Rows from block 12 of the image encoder of a small model that answers yes/no questions on an image's attributes, named by matrix and row number. Rows with one number belong to one channel. Each number is 128 + 24 x the weight over its row's rms, rounded and kept within 0 to 255. All counts start at 0. Numbers have three digits each.
Before each channel's rows are labels from the 100 images, of 14976, where the channel reaches its highest value: "responds to" is what is common among them. Only what is clearly more common there than usual is listed. The data: photos of arthropod specimens (BIOSCAN-5M).
# convs1: grouped (10 groups) 3x3 conv, stride 2 (encoder.blocks.12.convs.1.weight, 320x32x3x3, each kernel summed), inputs within the group 0-31
# convs2: expand pointwise conv (encoder.blocks.12.convs.2.weight, 320x320x1x1, transposed), outputs 0-106

responds to: order Hymenoptera
convs1.170:112130127157092106174130128171152093103118111134148146148114151089120167091115124112144136138089
convs2.170:143123152106112113117082136139133100134125117155139171181043127098111108165098144133108118113133114090123123126161128113142129114109159126114121127135149139177118126163125132137187142114125131134092142124107174111128112144130122117128097120158141164142147174149152121175103138143147088093084106133141142115148130146109151

responds to: order Diptera
convs1.269:163133132110109119143128159133126124100121220150146122140089121128151128154111122100113117110149
convs2.269:144112127103126129133158130116130106143136119124157125147112149121136127151108121099159127082110109118095112094148169120121222169144069131152180130109134112104119112127132154133124154153125129108103178115093137175132114140156130126152111146015160129138089111148121135124152156148133074144160128101160114154140109144095165

responds to: order Hymenoptera
convs1.309:119127114105135149153113160195094119109106130133169099149147121106119122123112133146129131164075
convs2.309:133132145120119136166144134113145158125118132095119133067112136110120128119106121144132095141124116120151142179105158089173122143101101122133132114133150168151118144104121118131107112142132133155113122137141134164140117108123147140127119127127129153122148157143126114080141117134127172129138191147142154149147136123130104

responds to: order Hymenoptera
convs1.164:138109139143069130123090160106133114167131165081153146138157129093121125159111116141133129117099
convs2.164:117128128161089139129147118131131113160140115112142163207153112147108096109158100117159127128096168156107102124129099127134124122091107136131105147126158149145134173133124142132179141116130125097161154117172119079141166146141154124070154155094118148108153152130131149164187124118118106135134150102162161147146129159121119

responds to: order Diptera
convs1.271:178121129118119135141137151122196140129113167114127135142139092105160108111173121128124085114128
convs2.271:124133072107140149152084136102133140099136140141110108132083105116122153133153157078092094108107100118145130125136125105112179131135159134139141142154173124119126110143122109122154104152131146155171139122140162114127073115098117127162114092054111099120122095107117139048134102142111114176112130114130109145120128126106099

responds to: order Hemiptera
convs1.27:163122168129108100123128164129129113187091101146131129151070119138094141109132138131128133096127
convs2.27:108117133136117155159122121124140160119149119155100142138118076111156089136113130127114117114135076140130136129118095126142139120101135112115113107127137111093133099136121113117096140148138108101123145141162120173101102154103118136078125157095135134146140103135117131156104155105137132158131126113118132152119133144161120

responds to: order Diptera
convs1.258:162119116114133140129140163124206123106135178089115151148113092121148149125146119133105131138138
convs2.258:105110098118130112170127148143123161113116119124132087053151117128150140152149098133086112095139138131120126076135132152164149169121138109088135122117126148144136085131110110167152133136141135124118094128148144120126200141125130140127110150117110091125141122120137116123163140087131104177140126117140126155130122134112085

responds to: order Hymenoptera
convs1.93:138146121113129115127083131142117136126118174139071145188114170162139103131164122124146124127120
convs2.93:140157081123103145122153133118133099137125117106142144092125125143142144160151124134124117138137154110150134110148200103103124113145140146142081130126143099141105119115131167146127188149116093148165140131117136082128177118190125151133121130143105185144115127147143117129130058131136111122143107149139142124089122109097221

responds to: order Hymenoptera
convs1.140:162123107147083113141120123165161092113128137116165133097113100159090121099119096142161154126131
convs2.140:145136129120130103118125130113151125110138110140106123181115097153117127127146091150106082109088116138167141086176143107135175148120123100135122145145093149156126138112121112110140092087132116139105119126100113135118195175134141159133164160112074120141115136136122131134129141129128135125153112118134097127133106121130148

responds to: order Hemiptera
convs1.225:090115150118113184125137154149149144124115137135168156103128183101114164109103125151118132156121
convs2.225:119109179129112129126115124107124134167118122130119136109118118106126136136121123130098122121104151151126127130142129126165141125149157146153136139147152111129126068138121080176127131122120166132117118123117139114133110121107111152071139118158153097116151088117134122109062060117146138149126146151135149133154129112135205

responds to: order Hymenoptera
convs1.5:166142162106102074131168120102119174143127156102135137138128135132125127087104132163143096130146
convs2.5:127128099125132120149152148130096137202148112127180143175161123142137121150146087086110129121157153151111111123142157122128169114141146128157159121140110137125144052156132088111065083141137149131097123122101111121113146150132125146160079123065146111133117119113137124112189167131130154146160129132137151135149111123151213

responds to: order Hymenoptera
convs1.212:140184152114127122108114106124090099143124133088131085093138157113150130104160131127097120164107
convs2.212:124065104146105118119117147127090087117150117125120103103142119083119153122097128119077076139125172113163104113095146136152130165127103135184154144145145121121137100129116080140185105174119144149086120124188117144137190117136164154083088091131163096123134113151130117170079118121147151108093159104102156114132132133128120

responds to: order Hymenoptera
convs1.36:135136116178092145145153124127132149111125159113116146085113130126096120124121146181120064114118
convs2.36:128138152129133123092168123112154139067095126141120117055135180144160116142115098132096149151108150160149160207146138137123067124095129150175127124149132123098119144104120137164096138088115119116151074117152135107153116141153124122149149117097119157138163104118131153104102101120135105163112146133148125144135145132087119

responds to: order Hymenoptera
convs1.176:163127117167122119117089134115148109135114134122159100100100154087094158149101136122094128087099
convs2.176:150087091101159102115129113116130110163138129113150128144111126089080166106117114094090161158147119116143140093136119142126134127167097143124133126091132112174155095132127112111147131138128117126167167141134172127132137147141116153078137125169161082135168111144103111118147152146135147093160127117119151133067124107165122

responds to: order Coleoptera; family Throscidae
convs1.41:140098099159151135105147085134121167079167111129143161138095114100126123087138131138137100126114
convs2.41:170098108121162099158105120114165124170111115157118175117016127137117167112159163109130141115118087146146135076142121096118111128130138111098124125159146127164127129104142105122157127121117116134098142158114120110108144137086127102124147137163134098099167147143139147121102134134132110126059134105148152143141144113126107

responds to: class Arachnida; order Sarcoptiformes
convs1.26:141105111161158150126103106172095106102133128138145129112109128126143115191188133108115128115132
convs2.26:097129117130156155113109145150120123112147136134093093113136118143146101129135158114110126148073114115155130122131159113152130162133154124112134113107164118147107158121132191127116166154120146140108141111126104155119138135143137121094105155129136110124110120133122132154097083128119107164114087108137184115106124123148165

responds to: order Hemiptera
convs1.121:145099118147103122152097109130142165134142118085113118093130103128165109140194095134110116119149
convs2.121:166154098107147138137116166152142130099134130147161147172125094160167178118162136093091138143145066179164145101126163154107139113119130124139117125148130105142108122115125100157119158150139090120080171105117096122119123143111146109122146155156086120135053084138127141144125122122133135104106068120086133172141103148190129

responds to: order Hymenoptera
convs1.192:099136099117151124114149151130159114120141113081150123147141175198094136144115138124121143100131
convs2.192:074129123182127109107126136108096174124136140177127117093120152175157134104151097142185150133136149107108131111139143106151114087126131124115110138118113144112122121145137186083075103131140125131135127141134140095129136111129109111039139101184121153138138108128128154118112145115128105110100114109105133143129132146155105

responds to: order Hemiptera
convs1.66:142143125126121134128243141136118104146131135102132119163113122102131130116111129134124125125129
convs2.66:100143153113122162104130116117103116122160133090091131145146137158105179136132117108116117115134122101088127126106093132121118152154146106123116125162106141106132124106134165109166137136125142128100164095133073113125168141118101136147183109086168163129110121123149126149109121130132091128151112155101107122112142127101123

responds to: order Coleoptera
convs1.90:142141154103152124119121127120098131125130084151077124119163157132133082137093099125169128091149
convs2.90:157137109155149126129129127121150113146122113142124131141100135122152152152141186171121120087139102123153124078122148122112082152081119121127131111066110138112110147158116118129140153105106113129131129135134077157119142107118130127179131099166120119133143148126112104095152115172120181136108094142129132143164122146103143

responds to: order Hymenoptera
convs1.35:095158083120109126094123119139130120112133130122141073158159163151113094128106135102133171156143
convs2.35:150130111095111147136105132130132129169123118103199113101132113140125131133109150154113159108077133124074121079117139134134080096140149105111134097160105120139126131118123140122141146116140152139089145135152114122131098129090126105149133093102150101142106117124122120148144107131129128080153115118120115129173125149164120

responds to: order Hymenoptera
convs1.166:147104153124110131132080105154105127127107156126125114151146133051131097156090128119137123101122
convs2.166:121126136131096129158128122134095084161134135137092116121090112154106099126129116146128147131108134190137154144121149126141105084133166127173157145090130100140117111118096127138121132115121094102132188128178131135123150149103116163131158095134105114114119112133134154180163119169136122109119119119132164120142137130137130

responds to: order Hemiptera; family Cicadellidae
convs1.108:136097124105174107111135139134112096147116101172125110179143115111130192125134121143147139110151
convs2.108:156091144136101129142136112132120132072134130154148112086081159130146118102112134093086123103155121172092114118102101121115161095115222124151116122109117116139124146112125083101104132152112138133113199143184115150126179104145138159126100121149175133112123083101118122138132122095121120113133123133125145124093134106121105

responds to: order Hymenoptera
convs1.83:117155073107186092128106134123120096096122118147127140122151138090124145148135121137120177106134
convs2.83:156168143161105129159102174157088135176147116138109121135124147120112127092106081121136131154118116117126134119132120120148126162096113120134111138111136139160120148132133117094205133140120127120128140139124147104122100152111118121124156122131107096111118108108123128178132166101131141109135109152123155141132121132142181

responds to: class Arachnida
convs1.287:128106133120088145124150107146110101086145145150104136152109064145076155132130133122113137131096
convs2.287:127178103150125144151107127113158144149151117159173118156105100098106161127127125139088135122099138135104150160132153112156097135150080135104109136149090095135119151104139127098154116128161123124112155140163128141151074146100180104095125113128149107113151092131126076182137135134125115107102170140141136179114144118124112

responds to: order Hymenoptera; order Hemiptera
convs1.181:135142090123099169069159085119119137138092169146129147135136135136144131115121121157133125085110
convs2.181:131106091140155133118131121147149154130120130109142136125143133132146125114132121093138075106069120135090154133110123112146178068146161144117111128137129161108131149134155132170144145062135125139144169129108128139136114135119138128090119135187129125095127065131128126128153081127126118051117117119109118125119114141122135

responds to: order Diptera
convs1.187:112130111164108116116113165060136113105165154132141098108135132099110132142117126103106122155085
convs2.187:077131173129118107102122116101094113109112137146136148118113137133150123092132123174140104112160127119090141090130146150132102131107102120156094144122119186158129122117119135156139083117136137126069143139154107159122141126140135128106104135143125215128124115137120130128151128147130165120132142142108087156097118141115057

responds to: order Hymenoptera
convs1.180:139121105137085141127106088162157126159115131121129165156113128097132152163135130112183133084120
convs2.180:211095156149168152145174114166131137137104129123072147127125138130107165116137121116137161126144105132118153116140124104114147117147171131147153120142082146159108149118147124112134106146125121130138120132153122129117142134117104176150097112142139119140124124139118146129100183127117100085135122100120167100101133107143150

responds to: order Coleoptera
convs1.135:139126137153120057106149080129142133111140134108155140135168132135100169137158091106123124142128
convs2.135:133126159108136143137140138145097098120101133088104176123106144057108141145129146112086107126109090118150138091143146087142118086155100155085059122100176112120142104138131088150118130121149119131106132138107138141139077092140122146115147128151141121128126149094152147162111088114117159128116112108114117115112116137118130

responds to: order Hymenoptera
convs1.31:129165089099121135146128088126133139103107129144122142121187158137115119170156125103149090098143
convs2.31:141166127085091132168105107140151116132125121106113160122143146082135140082135129102134082114108151121115133143118122117085130108135098143079126153111136107134108156135139105157185120102147178134100146134118162120115126146127139140120138086151167121151112137140118135179096130135135122119101168163112126133136123127171134

responds to: order Hymenoptera
convs1.32:098135083116139121157120098121106088058123158151132095155115122142121146095128132126126098113131
convs2.32:122119121114095134131126125122141121134143136119116118144158120108096113120121155110068107127111116178124131117104163129126118131099163134152130156142152070144128114126120058122149110138134111128177116128109120112133168169065131130190107134053117131133131101120104131164133089116123158132119087117128167119140138131152171

responds to: order Hymenoptera
convs1.228:120133127143162097114090168135138155103129161128159066125127113148140121123072124105121130109110
convs2.228:137166150152085115140107133133125094136150142120119130172110137110102110124171129166083145142143098125107118184103137128166142121138136121109111136129100145103142172112136130118152108097132056112182112103137157092136142081103124096142174175178101141132070156143133182082138157143138101142131127126115165127131117151107138

responds to: order Hemiptera
convs1.304:120134108160117117134137111092115136160193109099121110126108140139137118111138124101124126105202
convs2.304:115112100121123121122092139100128122123113124090128134139118149128133106110148150160092165148169128102092137126117112102138137086114118141131125123123114125139123098108119131151146155117161156146149127125069123096116120106123145097069142097146138132118085108121128141175140072144154099149139115156122128101143121125168154

responds to: class Arachnida
convs1.282:098143093098129115119113196122124135086145142143149122084095138102154140132152138121121116129089
convs2.282:123114117145104155124096139134133143109136120137135129089086122107120141134152116153145105125126106125102131113109154137118119115130149134150153160099158162119113083126133099084122144095165096141142178142136100158134128138093106113110156144156113114138104151112112105120149114135127137148136108142104159120121109129184115

responds to: order Hemiptera
convs1.252:090118167117170115123091134117137150145126160144107125114142095111161159115091104136106113111175
convs2.252:139049118154137168086110125109148135155110120102136190107114108100105132105125124143136135163141103147130113121127137173122119065148115155126213122114126091152102086146113154121132097120105125145085153134137153094128130084096136116155127098119128088130154111133123150139116122131142165068095146143157142144150116125082082

responds to: order Hymenoptera
convs1.46:107123094114096146098108112127114113089127140143137119123129118146145136070167104113142194116142
convs2.46:159142084125150108106085134121132130150133119133110128161108144073099123156117118066143080143132145122114119097148155126146150130136073122135132126154072119109123167123138149105117138108120104152115109126139113136123124118087119105093128153107094128121147097133148128129101116105112124125087112101131117117172151143138145

responds to: order Hymenoptera
convs1.250:091136161122135117153143159095150121132101098155114136077119136167165146120106130108127111081108
convs2.250:162160157123135154152123131119191145109143138149123146144153144127126074100135134187089110119161151139140143127132107131155072137104120141174106109181128145132111087131139113127136129144139150118159102122114112128123154068124122140040170141104146123136156111125127132129146060137132092173162141120129154118079131132102151

responds to: class Arachnida
convs1.283:131143118112106137169148091112190126086100180098127149123146113116142106138126116125133114108157
convs2.283:122132104147053105145153120107136125137094109120112141152100097069143084127134093122151131106077193171080129099144132107147149146154159112134138150182129101157118116142116101097168104169129136143142125132174136138151074110113138116135124165045120113133108082146116115103130174160132143110133164160142147149138136126129101

responds to: order Hemiptera
convs1.105:081168135138117135116098147156162121142141134135094155162117108148139171117120088131093092141125
convs2.105:118125139139172146169106128139107140117128123157135135101153137122142161120173136122044115133159136136110105117159084116093119102126171128144093138109122128126127144129131112127116138150123161123118081126115094135125122114136131134162140153178155171124140107143110156134161134149133135129166137133141175139112116114089147

responds to: order Hymenoptera
convs1.230:164156143144134093136094105151127111112155126116109114159116116157163108168108149097137131180145
convs2.230:106127163116088109118113119125110147166124138150136098108107122122126119148131176087149135145170165099112125141085142099171102132144124126138120121091160075118135115174127125109140107105127104118150151151138139164138139119187130135196163117122111146123122122133116134178115081117127146077092096103114151126105132117170158

responds to: order Hemiptera
convs1.71:146151118089133105154216119149148151128118134125087106124120153116145145111102141110127130115119
convs2.71:194148126120129117157136126135097163098129116069161078158094114105139121165133102120114126090084113104160117101134150150180144159129171116161100122166117167116128077098124125087122111133118119103080147123102137147144155138132123137129144153101110169148102129156151135126068132137139078166121099125116109121158136136106132

responds to: order Hymenoptera
convs1.64:107101129104116119119103084150138135157119156099099167094152094109127127083091113106139110133108
convs2.64:128147114110128125081089120125088126163139118161149154116137145167083163147147125126111128149193142117123139114120121137081132116123165141149067112097126086148149173110130128118162120070138116140142132149124098112125148116154151134101166131117151122139113127141107123131122158149124058138127115103107119121109126115113160

responds to: order Coleoptera
convs1.95:144129155127115173100079127140105109077147065114116136121117110119108120138137151137117123170133
convs2.95:140114104120152124089126125124145167186149112114123143136203098160094114143149101145124152119158101128089116101118126161135138139139144148144123143092123162146146106105118130109106117144125150139130107137149188123135146123148114117146178146152088112121137131149130109089143108148135141114143095096127160134140142117129105

responds to: order Hemiptera
convs1.69:133146098133122126151191128135156135168129128103134130132103075103117177122092143132148101123134
convs2.69:129149149150132136149086154128162122127150149133130114133090126144169133108140140127132125134111090116153129143140089118130157104142132134128117137150104135135127098112126072154172093120127127128150137120072142122149116133117110130172148138128150153123083104122129124100076165089120160171147159116128056113093116121153128

responds to: order Coleoptera
convs1.139:116123147152149100130112074115111142152127144116186097108118125164117115096107102130130083143150
convs2.139:102130093166143140121167140119097139141115133138121163154121178139139108132119135169123095111111124075133148152128105134190111122101141130098128147100115112126118144102124143187134139058128077118122198112131132099123136138121144134157111144157098147145127145125121117106112164134114106119076147113146138136159132130189139

responds to: order Hemiptera
convs1.33:124073137132123143092158133119118102167097144135100105152123118146146155102128196122122111121119
convs2.33:144165133144144118112123126129110118172131111111127093153099148152146120129135127145129150115174116157099153096140024105127087132147112117108088118169152138134125093122095127105164107090122142138164158131123132139139129131177145123075182129159145141116132129116121136141197171143126120148078110116182099144131137134106082

responds to: order Hymenoptera
convs1.213:136141123102152121116149121122101112129175160098144135105114135165138141122105169116194110157105
convs2.213:150111121119093128144136118139145134153127152169184106161130195110123132152154138133187154128191232137164136153109166144097147127121130132134105127123111096094125150128115187162138128086122082121154105124141158107112120156119116130146091115110124127126142132128123116143157119137145094147156129106124120123066108117090110

responds to: order Coleoptera
convs1.303:154145113149132168110128106111090111142153124158100107142169124102140092129134135086087164110144
convs2.303:144140116124186097161065111158122105139111105152079148117149154110122160127121137166163152139092137149118139166098074137111078113109129125106138145118128133144132085117127113124148151076148141152133100127138101142119140136176134106134100088145132140124149156124121155114096139124131119120088077132120161122088115107095070