config.toml
model = "model that answers yes/no questions on an image's attributes"
dataset = "photos of arthropod specimens (BIOSCAN-5M)"
train_examples = 195000
image_size = 64
crop_scale_min = 1
horizontal_flip = false
questions_per_image = 8
encoder_arch = "regnet"
encoder_norm = "groupnorm"
encoder_activation = "relu"
encoder_weight_standardization = false
encoder_channel_attention = "eca"
encoder_padding_mode = "reflect"
encoder_drop_path = 0.2
encoder_depths = [4, 8, 4]
encoder_kernel_size = 3
encoder_stem = "single"
encoder_widths = [80, 160, 320]
fusion = "cross_attention"
fusion_encoder_width = 320
fusion_encoder_layers = 6
fusion_encoder_norm = "layernorm"
fusion_encoder_norm_position = "pre"
fusion_encoder_activation = "swiglu"
fusion_encoder_mlp_ratio = 4
fusion_encoder_head_dim = 64
fusion_encoder_fused_qkv = true
fusion_encoder_bias = "all"
fusion_encoder_qk_norm = false
fusion_encoder_layer_scale_init = 0.1
fusion_encoder_parallel_block = false
fusion_encoder_inner_norm = false
fusion_encoder_positions = "learned"
fusion_encoder_cross_attention_every = 1
init = "orthogonal"
residual_init = "zero_last"
optimizer = "muon"
muon_scale = "match_rms_adamw"
lr = 0.0018
momentum = 0.9
nesterov = false
orthogonalizer = "newton_schulz_5"
adamw_lr_other_params = 0.0015
steps = 5200
batch_size = 128
epochs = 3.4
lr_schedule = "wsd_sqrt"
decay_fraction = 0.2
final_lr_fraction = 0
warmup_steps = 150
weight_decay = 0.1
adamw_weight_decay_other_params = 0
Rows from block 2 of the fusion encoder, named by matrix and row number. Rows with one number belong to one attention dimension. Each number is 500 + 25 x the weight over its row's rms, rounded and kept within 0 to 999. All counts start at 0. Numbers have three digits each. After the name is the row's rms in percent of the matrix's.
# q: attention query, key and value (stacked) (fusion_encoder.blocks.2.attn.qkv.weight, 960x320, the q third), inputs 64-127
# k: attention query, key and value (stacked) (fusion_encoder.blocks.2.attn.qkv.weight, 960x320, the k third), inputs 64-127
q.237 094:481505484485500512491501492480537480549503527447542457507457525505522459482512476470478489494479469499505488476487525512494450547485478468526489518498489484551492516512534494505534509521480484
k.237 102:472499527507501475503459513496501494485519511535510485502541479502528527510509470512455504509521532512510493560487472522529477431511491513523506487487489483514473497511500528536508469527506526
q.238 095:477514504521527458530491545512561467542495484466498528488523464512471479526508492509527485504508492455479540507488518527513494500513515484480490510520482514491496492540506524502522486493512510
k.238 098:460524529493501482482499485476492492494494450500521450485481513505547515488504488452493513510508436507510485511540495504495507516506496503495516542525517505573526519540503498493510527524471454
q.239 106:516465497513503523455538471540483482512468518480496490486491480486505489487505475479447499504458513487493472495504448508462465538475505501518517518470489496520463509499520490504506496496511510
k.239 112:481503486459492496485456518470450488472496534519516459502528489511508484539524512490554493471529460500492499553520498505491527479523469511494499507456487470485467510451503492473518485510545526
q.240 079:516483536486531503487547463483501506464461503464501513580526491504482496520510476525448511501521524522467503518481494533500511453491505492492500517464487444484523420512533516525473496475500498
k.240 087:467512527484444496495490477490547510488508472500557502530527478486466478545505531547496504500515508493474502488520532524544470500495462509488513532491495531492513516500508441447488472477494480
q.241 099:548490453488489490499447488513448503544501490489537487507496522476465545510486555493474469514521533537525454519475531512476504530510491532498488509534470475487484497480515499504507524515473499
k.241 098:558505516525487498486496511484521493474501481557502502466478514549458525497473456474480456505454523522515541464559485502500479530502474467459499481525541538487523507570476510499499493490521463
q.242 106:481543525510516515533471485491498516502501486479492533474479527512518522482506515517484517520541486514493511477522466488518513495522495495475480456484532514514515522554501505499507488513507460
k.242 108:492533489502495497546511537538530546534519517443495471483478475495501509500501531496545499482519544503512521439458526486457510483501499498498538489548491485462461434490452472555486547529526519
q.243 099:531475487477466545501540483469494476451493475491475504488479500498518471540478473491526542463473518485521531510544517480510491494480459469518496479484481480516492490501527477494494534518480469
k.243 099:463478525529476438515481500489492556549516493436505510509517496489496501446511515535493458522537524554474513517466468542528554475502528519515514535518496497498505488512457507516519514470527514
q.244 091:468445472480438462492508496507458503499543539475537517499458551508487470524479508470451526477491512519484498517525521472547468527515532501481534501535489471479538509495499507497496468463487513
k.244 089:490519482508520502480503500508528470509497471512489510527487464508512490453483480543493474522516499501476493480505493510500503471456474560519462478541526517545487466440525506552490490494533522
q.245 098:500506469496522483470499519425551474505512453501479442478545496547493491520495486465511471532461480473512505506508514500508540509440526500516462520501470525467459447486471537517536521492523492
k.245 096:538509481544501519494502491481512490519515495532522492503499481495488544492480518510501527524503472480424498530548485503548472476519518493499535529502506480511529519486507526473502499491452495
q.246 097:508524515509530500498483529501473469502528516475515511515558461454508510517519480521488504545497498490435507496498504537494467505488527475514490476498440432473475457513522516484457516479497531
k.246 102:437475544475472480531488567504512526507504500511525447487476523534511467486484481497519518539469460523511517506515510504498503559464512485469520478527483543494519481480474486507502479479452525
q.247 106:447512481537527517497486484517519463552457515558511495485510527496522489523481515447505496476543509472511513516526506457520538554526463515486480506470504500472490474509477500508479508511491497
k.247 105:507531474514516480509500473525485522510467505480527524477471484487501521491500514472469469502512501502501494515455510512523499479468528521488496522510517513477493527453531474475490524499497486
q.248 091:506525512476502510473452499496485459500472505507497514471482464533512524503506491475493470538488502464523502469455449501516517520480509492502510515473485507481529541466475518508522532532528517
k.248 092:495496499525457525502508499488511470489508476498480491489488541515466466470489520496488525497504504495472519473531484500472526525496501493482505507477440466495506501497503537515496437513480482
q.249 097:520444502456456505507505513527487517473425546483498506496494481519506542519514476527526477446521511534483488448491500483515477490525527472512550510506469490520499556480502494466496485518466499
k.249 095:510467509493535520509471542458525469469525525532513453544508496537478496496548485506493506509496453532508528484507505489499507563549511466470511502507470505533488513498478519521499480521516482
q.250 097:514512500473467517510483495463441495520554480525469474479497529510471503513515520502500517474478496506520525535497490515559500486487494493509510492483508480525516466479507487489479502488441505
k.250 101:572498489484495491508493478535558488483491518486478485498478503470485499487494509517506497539511506517480530492480510458498534515523508497477534495480556507493502508504511464548467515476553475
q.251 098:484475511493502502479528450496467451496427515583485503516501480472517504511482487506528484504504500485522494535461465483486497506472471514466479503467495528525500535431481468534482508503545480
k.251 093:488502512511512482474460471450458466474512544521525476516534511510500477516562503493486521475470506539477491490507528488511477535504501482474496481458507480487474486481525510466506497499491494
q.252 090:499561480470488481504472502491490464536504514498522471488525506489509492491512493510516507497510505502495486518469483493510460554485509544479497510464515505513514506471521485504500535473500518
k.252 084:508478501528506502448461534510532510505479500504542447469482489497498508517527510503492475503502506535502555515500473492494491560558507487480499525478478440496517512538488539507492495534506492
q.253 083:530537527510497477495522473519472461484487489521523493490493483525465530466518452515503506547489478503526548469475473505526491471486492480488490476476540543507514516490500500519506505536512488
k.253 086:494513506542427512462506493544492474524483505486501481481532477508463469478518473530517511495467525507494520465522460496481495509516486463527513484483500507532470516510497505529506514514480506
q.254 092:481486455483506533521499519514473523483483540494475545497554509537537504484492518475515514451437485534503504527519527517529514538478489449511487511525503506500482468546511488496480513457514506
k.254 095:511495502478492493522536404500485476507510504499464480475488516511460527512468506503475491497544513479489506525536496489478520495530495520483536564512477503534502497478542454507483503466537507
q.255 098:440538487451519507504490512508504496455506492495519433519498535518505531444502471477532493516498474504519508487476497502526493508471522511485464539528470527515465491503506507471487501514469440
k.255 096:455504500504504494495518495470534494510520510498501509495492532556503539451504485482493495507478567475483529506507494466498537541472496449531485505475501442479567531516483539554516512469489480
q.256 105:481496519478540466511484518520496499501449529502465509521533530479473486484554519517532494539556471511540481504478503538462503465524513484550498487462482501474499513515464496499524542457522517
k.256 100:551502468537518537531472494499508479538500492516504494488489485467457536540496529506477473491557544513488490509492510545478510483475485530467522556488502506520554510499549523520477522473509525
q.257 096:503501490539486495516503494447517507505515529472551524490508515485526486491589469495518525536492498494460517536506485508498493489487521492488513497545524507468503464543525499471454514507511476
k.257 100:487471489488491510460515520532560530507542489515513497543468489483528486487470500494501531535514510476489489475458511494520493511468492482500493461419500509477487502523513474532484520502470490
q.258 097:520479487470503490511498502461499451477523487497494506480473484469490491483517561517542486548460559497524459531494471518493491498514508502512487519505547517519478515529492522507476516499500506
k.258 099:496492506520526535462464540520471491492475511505516489520496521517527501453467472497490523489500474507483522496527504487512499497480476512525531493491462461495473468493500534525526488476474479
q.259 094:494487518501528473498539521496513522517466525487479512482505503516498533481499507511481531515508511489485517500477498494449498479514485509476463496518531477497480476537505513492529510476464494
k.259 097:531504500488494495522490461502494468514496492498488509509485511476542496500480485517525482496517522475524488474524497496510510512547504493556479502498495498506530451504445494511454488531512526
q.260 095:534526492496493497505484536456533517518508521506484502497495486513475505502579486445482511529494505522508506522483505509501493485543498539503558488531506487462525438533560515480534520489478522
k.260 094:539483471502492515488499514491530511472520497538495543514533499519479502466468564515498469537514550453487485481485508522507517522457505524485478488554494502478517496521483477472511525488511519
q.261 098:521511506511488510500545473492543565493528459466495525502522533489515480466507471485533562531495527467504495487494513492516499512520548472488511450525514504521455495528507499512508518488475533
k.261 094:493517515499502479480495539490548541507499473494462501477497502494502535519511493499489509441505477525505489474516491469539511523485503475476468490501515552523518486501532505534521493522459514
q.262 087:490479517496594467475491496526485464522482523537485493514522494510454559467497462493484502496500476520530524488490501498532523512528511529473482502510473520511495515528497451488494473521476479
k.262 092:495495503458506521524488501495456505505526478475508476502459542473520497480501463547510500498488487477457494523485492500482480495494481487536524499471500505504478486493515487479494519538549491
q.263 100:507513518501484530528488461471461512482532501489511484472549493497474480470509490517526477494464499507504503506524466525517546523497503508554509525498539496485477486475481498464528501508508458
k.263 096:496494505510496469520506488504503520527485479510500482496475465497459511535453488491489554533456534477465479484483488502510454494556513489546495494481521525482490492490506464511488481492480511
q.264 087:475486480565510496486500512476501498510519487487526469524493510488490483521453465507507515472494446536520492494520499475483520533512480489461489503469498487501520524563522486503526454484488523
k.264 093:536527524514488520525537510475482517482528538466490550490490468484497506553486523512489514561483528510490452467482465520520509466511498481501481504487483532503512514463486504462481493547544479
q.265 105:526482534554508493507474497504512472478484508478454528523503490502524463533496472498503527519503519491456481504523469513464500435453545508508524503496466474522509477522515546490480521482536485
k.265 099:569452502508471540508495548532511536485518480498516450453496517495514520561517475504498518461484506513480504501470498455497468496500479532525480490503518477474506486510498522568456492530490546
q.266 105:551503518513505522558512502482460448514495499523463488472462485525449516539494535478497527459457542508509533511497474486501504504516490509527498485524522487504516484516531500511462476504461473
k.266 103:442499492474514475509487495521493533496492515493507484494484527442483506494530502492546490546507488474519514494522537489527513512451538530508474490531468489514441503501468508486501525522500513
q.267 096:525465483486460489506506490497479481495499483461554437477468461539506470520502475537507511480524468523481494522474542506487485501457498462514539524555494507500491484549535487485471540500487484
k.267 097:477512475472494467485502521500509545523530513485533523490529501481469514533472505477522512499479528487514445523491526517494519530490468532496497497433512499532458521462438525525514483513506487
q.268 093:475490465505529488472513447483551497510542472532474485470431493489452543465488512506460494522516515504469501553534528487509534532454505538455447517493520517534488510480504499458526505483505515
k.268 086:520490526532461519513459499516453509513465503486476521529503512534507528489543539480460518485508506491463497491497481523534491479483496519494541481537486488482499509502541513507528501483523482
q.269 101:520491522518497454503467450492542523471486533520488446494463508475503521501494477516459473525523464501466486508534512513481497451471514537449472513518485500505500487528466492507494508501518503
k.269 100:514469467507480536481552526494483528466505443483434518514520475523503472499559486472486515524463522507494484463481462462514488508476508480524513467511511494500518535491503492504501495502502511
q.270 100:530484513490525524482514489476432516523534508499469512492454504534506483449493499555499506532487520484464472454508510496537543529486526502482474539513532464531525508471499484498471487525511496
k.270 096:486548530497490536486500478522454523470480468526492536469541458514527523476511477520483492507455491490477490478532475501483459468485529460537511506501468481492489489501516548490479534468504547
q.271 096:494475536445507508478475519519525491560527447493450464508535532503565519478529522466486454509500494501502529536501485484481508525476505497473493482507534512527479496559482519492510494499489493
k.271 094:535510496485473534505515491528461519462495518508503499503513508484496515520507550505523498536513509512515444512513502517486475494472484540557527501530543481442512539471460491515521506492546501
q.272 096:494519504492486461518492512529520504491501480462526522505502490566504467474501470465498470512476513520517502521480492482488472507536482485507460499505500519479496507481491510498471528540452488
k.272 098:470479539498531479487508487465459480545491449513513474522532518489536480518516525510500534495513530504473473465531544513503510487529533498506550511464522506522481516503512527483430478488513478
q.273 088:547503501454485499469484478497460480545509509560504467463475497478483469494476518484490483501488536482507487488473502463521453519448493501486506512514536472493503494487470506506480487540489486
k.273 088:522470489510499426529464507512468514534468518483452445499497503490521507491497495478513488476493510470509501492512483498490528469516500465499519500486533485482485511513508492528516523493455495
q.274 098:513490501519465545506487518471454474464521500500519515551487528541498467510531503486513527457547508478518522486546480534471496477509510516433501508486461477515497457493496506496527464501549508
k.274 104:520507548532533477485508505472496531489482500529468508530530515504542525486492426522500471535471534512508508509497488512533486514519489500536444460515504522499498505492494525527465554497511522
q.275 095:531511503530473504491505504534481465519506501526461569488501503488467495551493478485513529477467503494476496490509491469529516528493512497530486534502500495492545466487542487533513484501489503
k.275 093:489520532509494500511531503469511537468518534476557518481466517492510512430490503521523518521515447495537486490459510478493476503509508506512478475495521520465473474501493478463511485508527510
q.276 092:468494532509499503519489493490512565517551502503461529463524484475510475499558473509513513530473496532498508497499516527540514512551498466499505443495513483508492508493488475524490520515486477
k.276 089:530503535559525539504501503476530483505491492494529523484486481513512533442462511526483504493504484483496501504522473515471495519501512501551554505510537489492474448467511527509496496497449512
q.277 099:522549515525522506495471503506522530489488522464501533544494501464505430531424527494506485479498495513548497488520488486518517508530520539482540528453504536530481509505454493509496507503492484
k.277 101:562519521476524512466488508495486507519507515501488461518523494532508511509505531516545496478517501467412493482467483498537483475542497484539477533525501487479538521484537479567442451475517491
q.278 097:467515499429500501536506460516544477523539494563498469508512496534531507510505462516494479475486517481497504494457512509471476456507482453539523445527471457485480495495508508510520496483469477
k.278 093:499487507532452502503497491472478461515461466483543510432502497475498486499556532530515519479505495487522487466532488488488488533579464499492546530519548474488475502501507489560493478531499517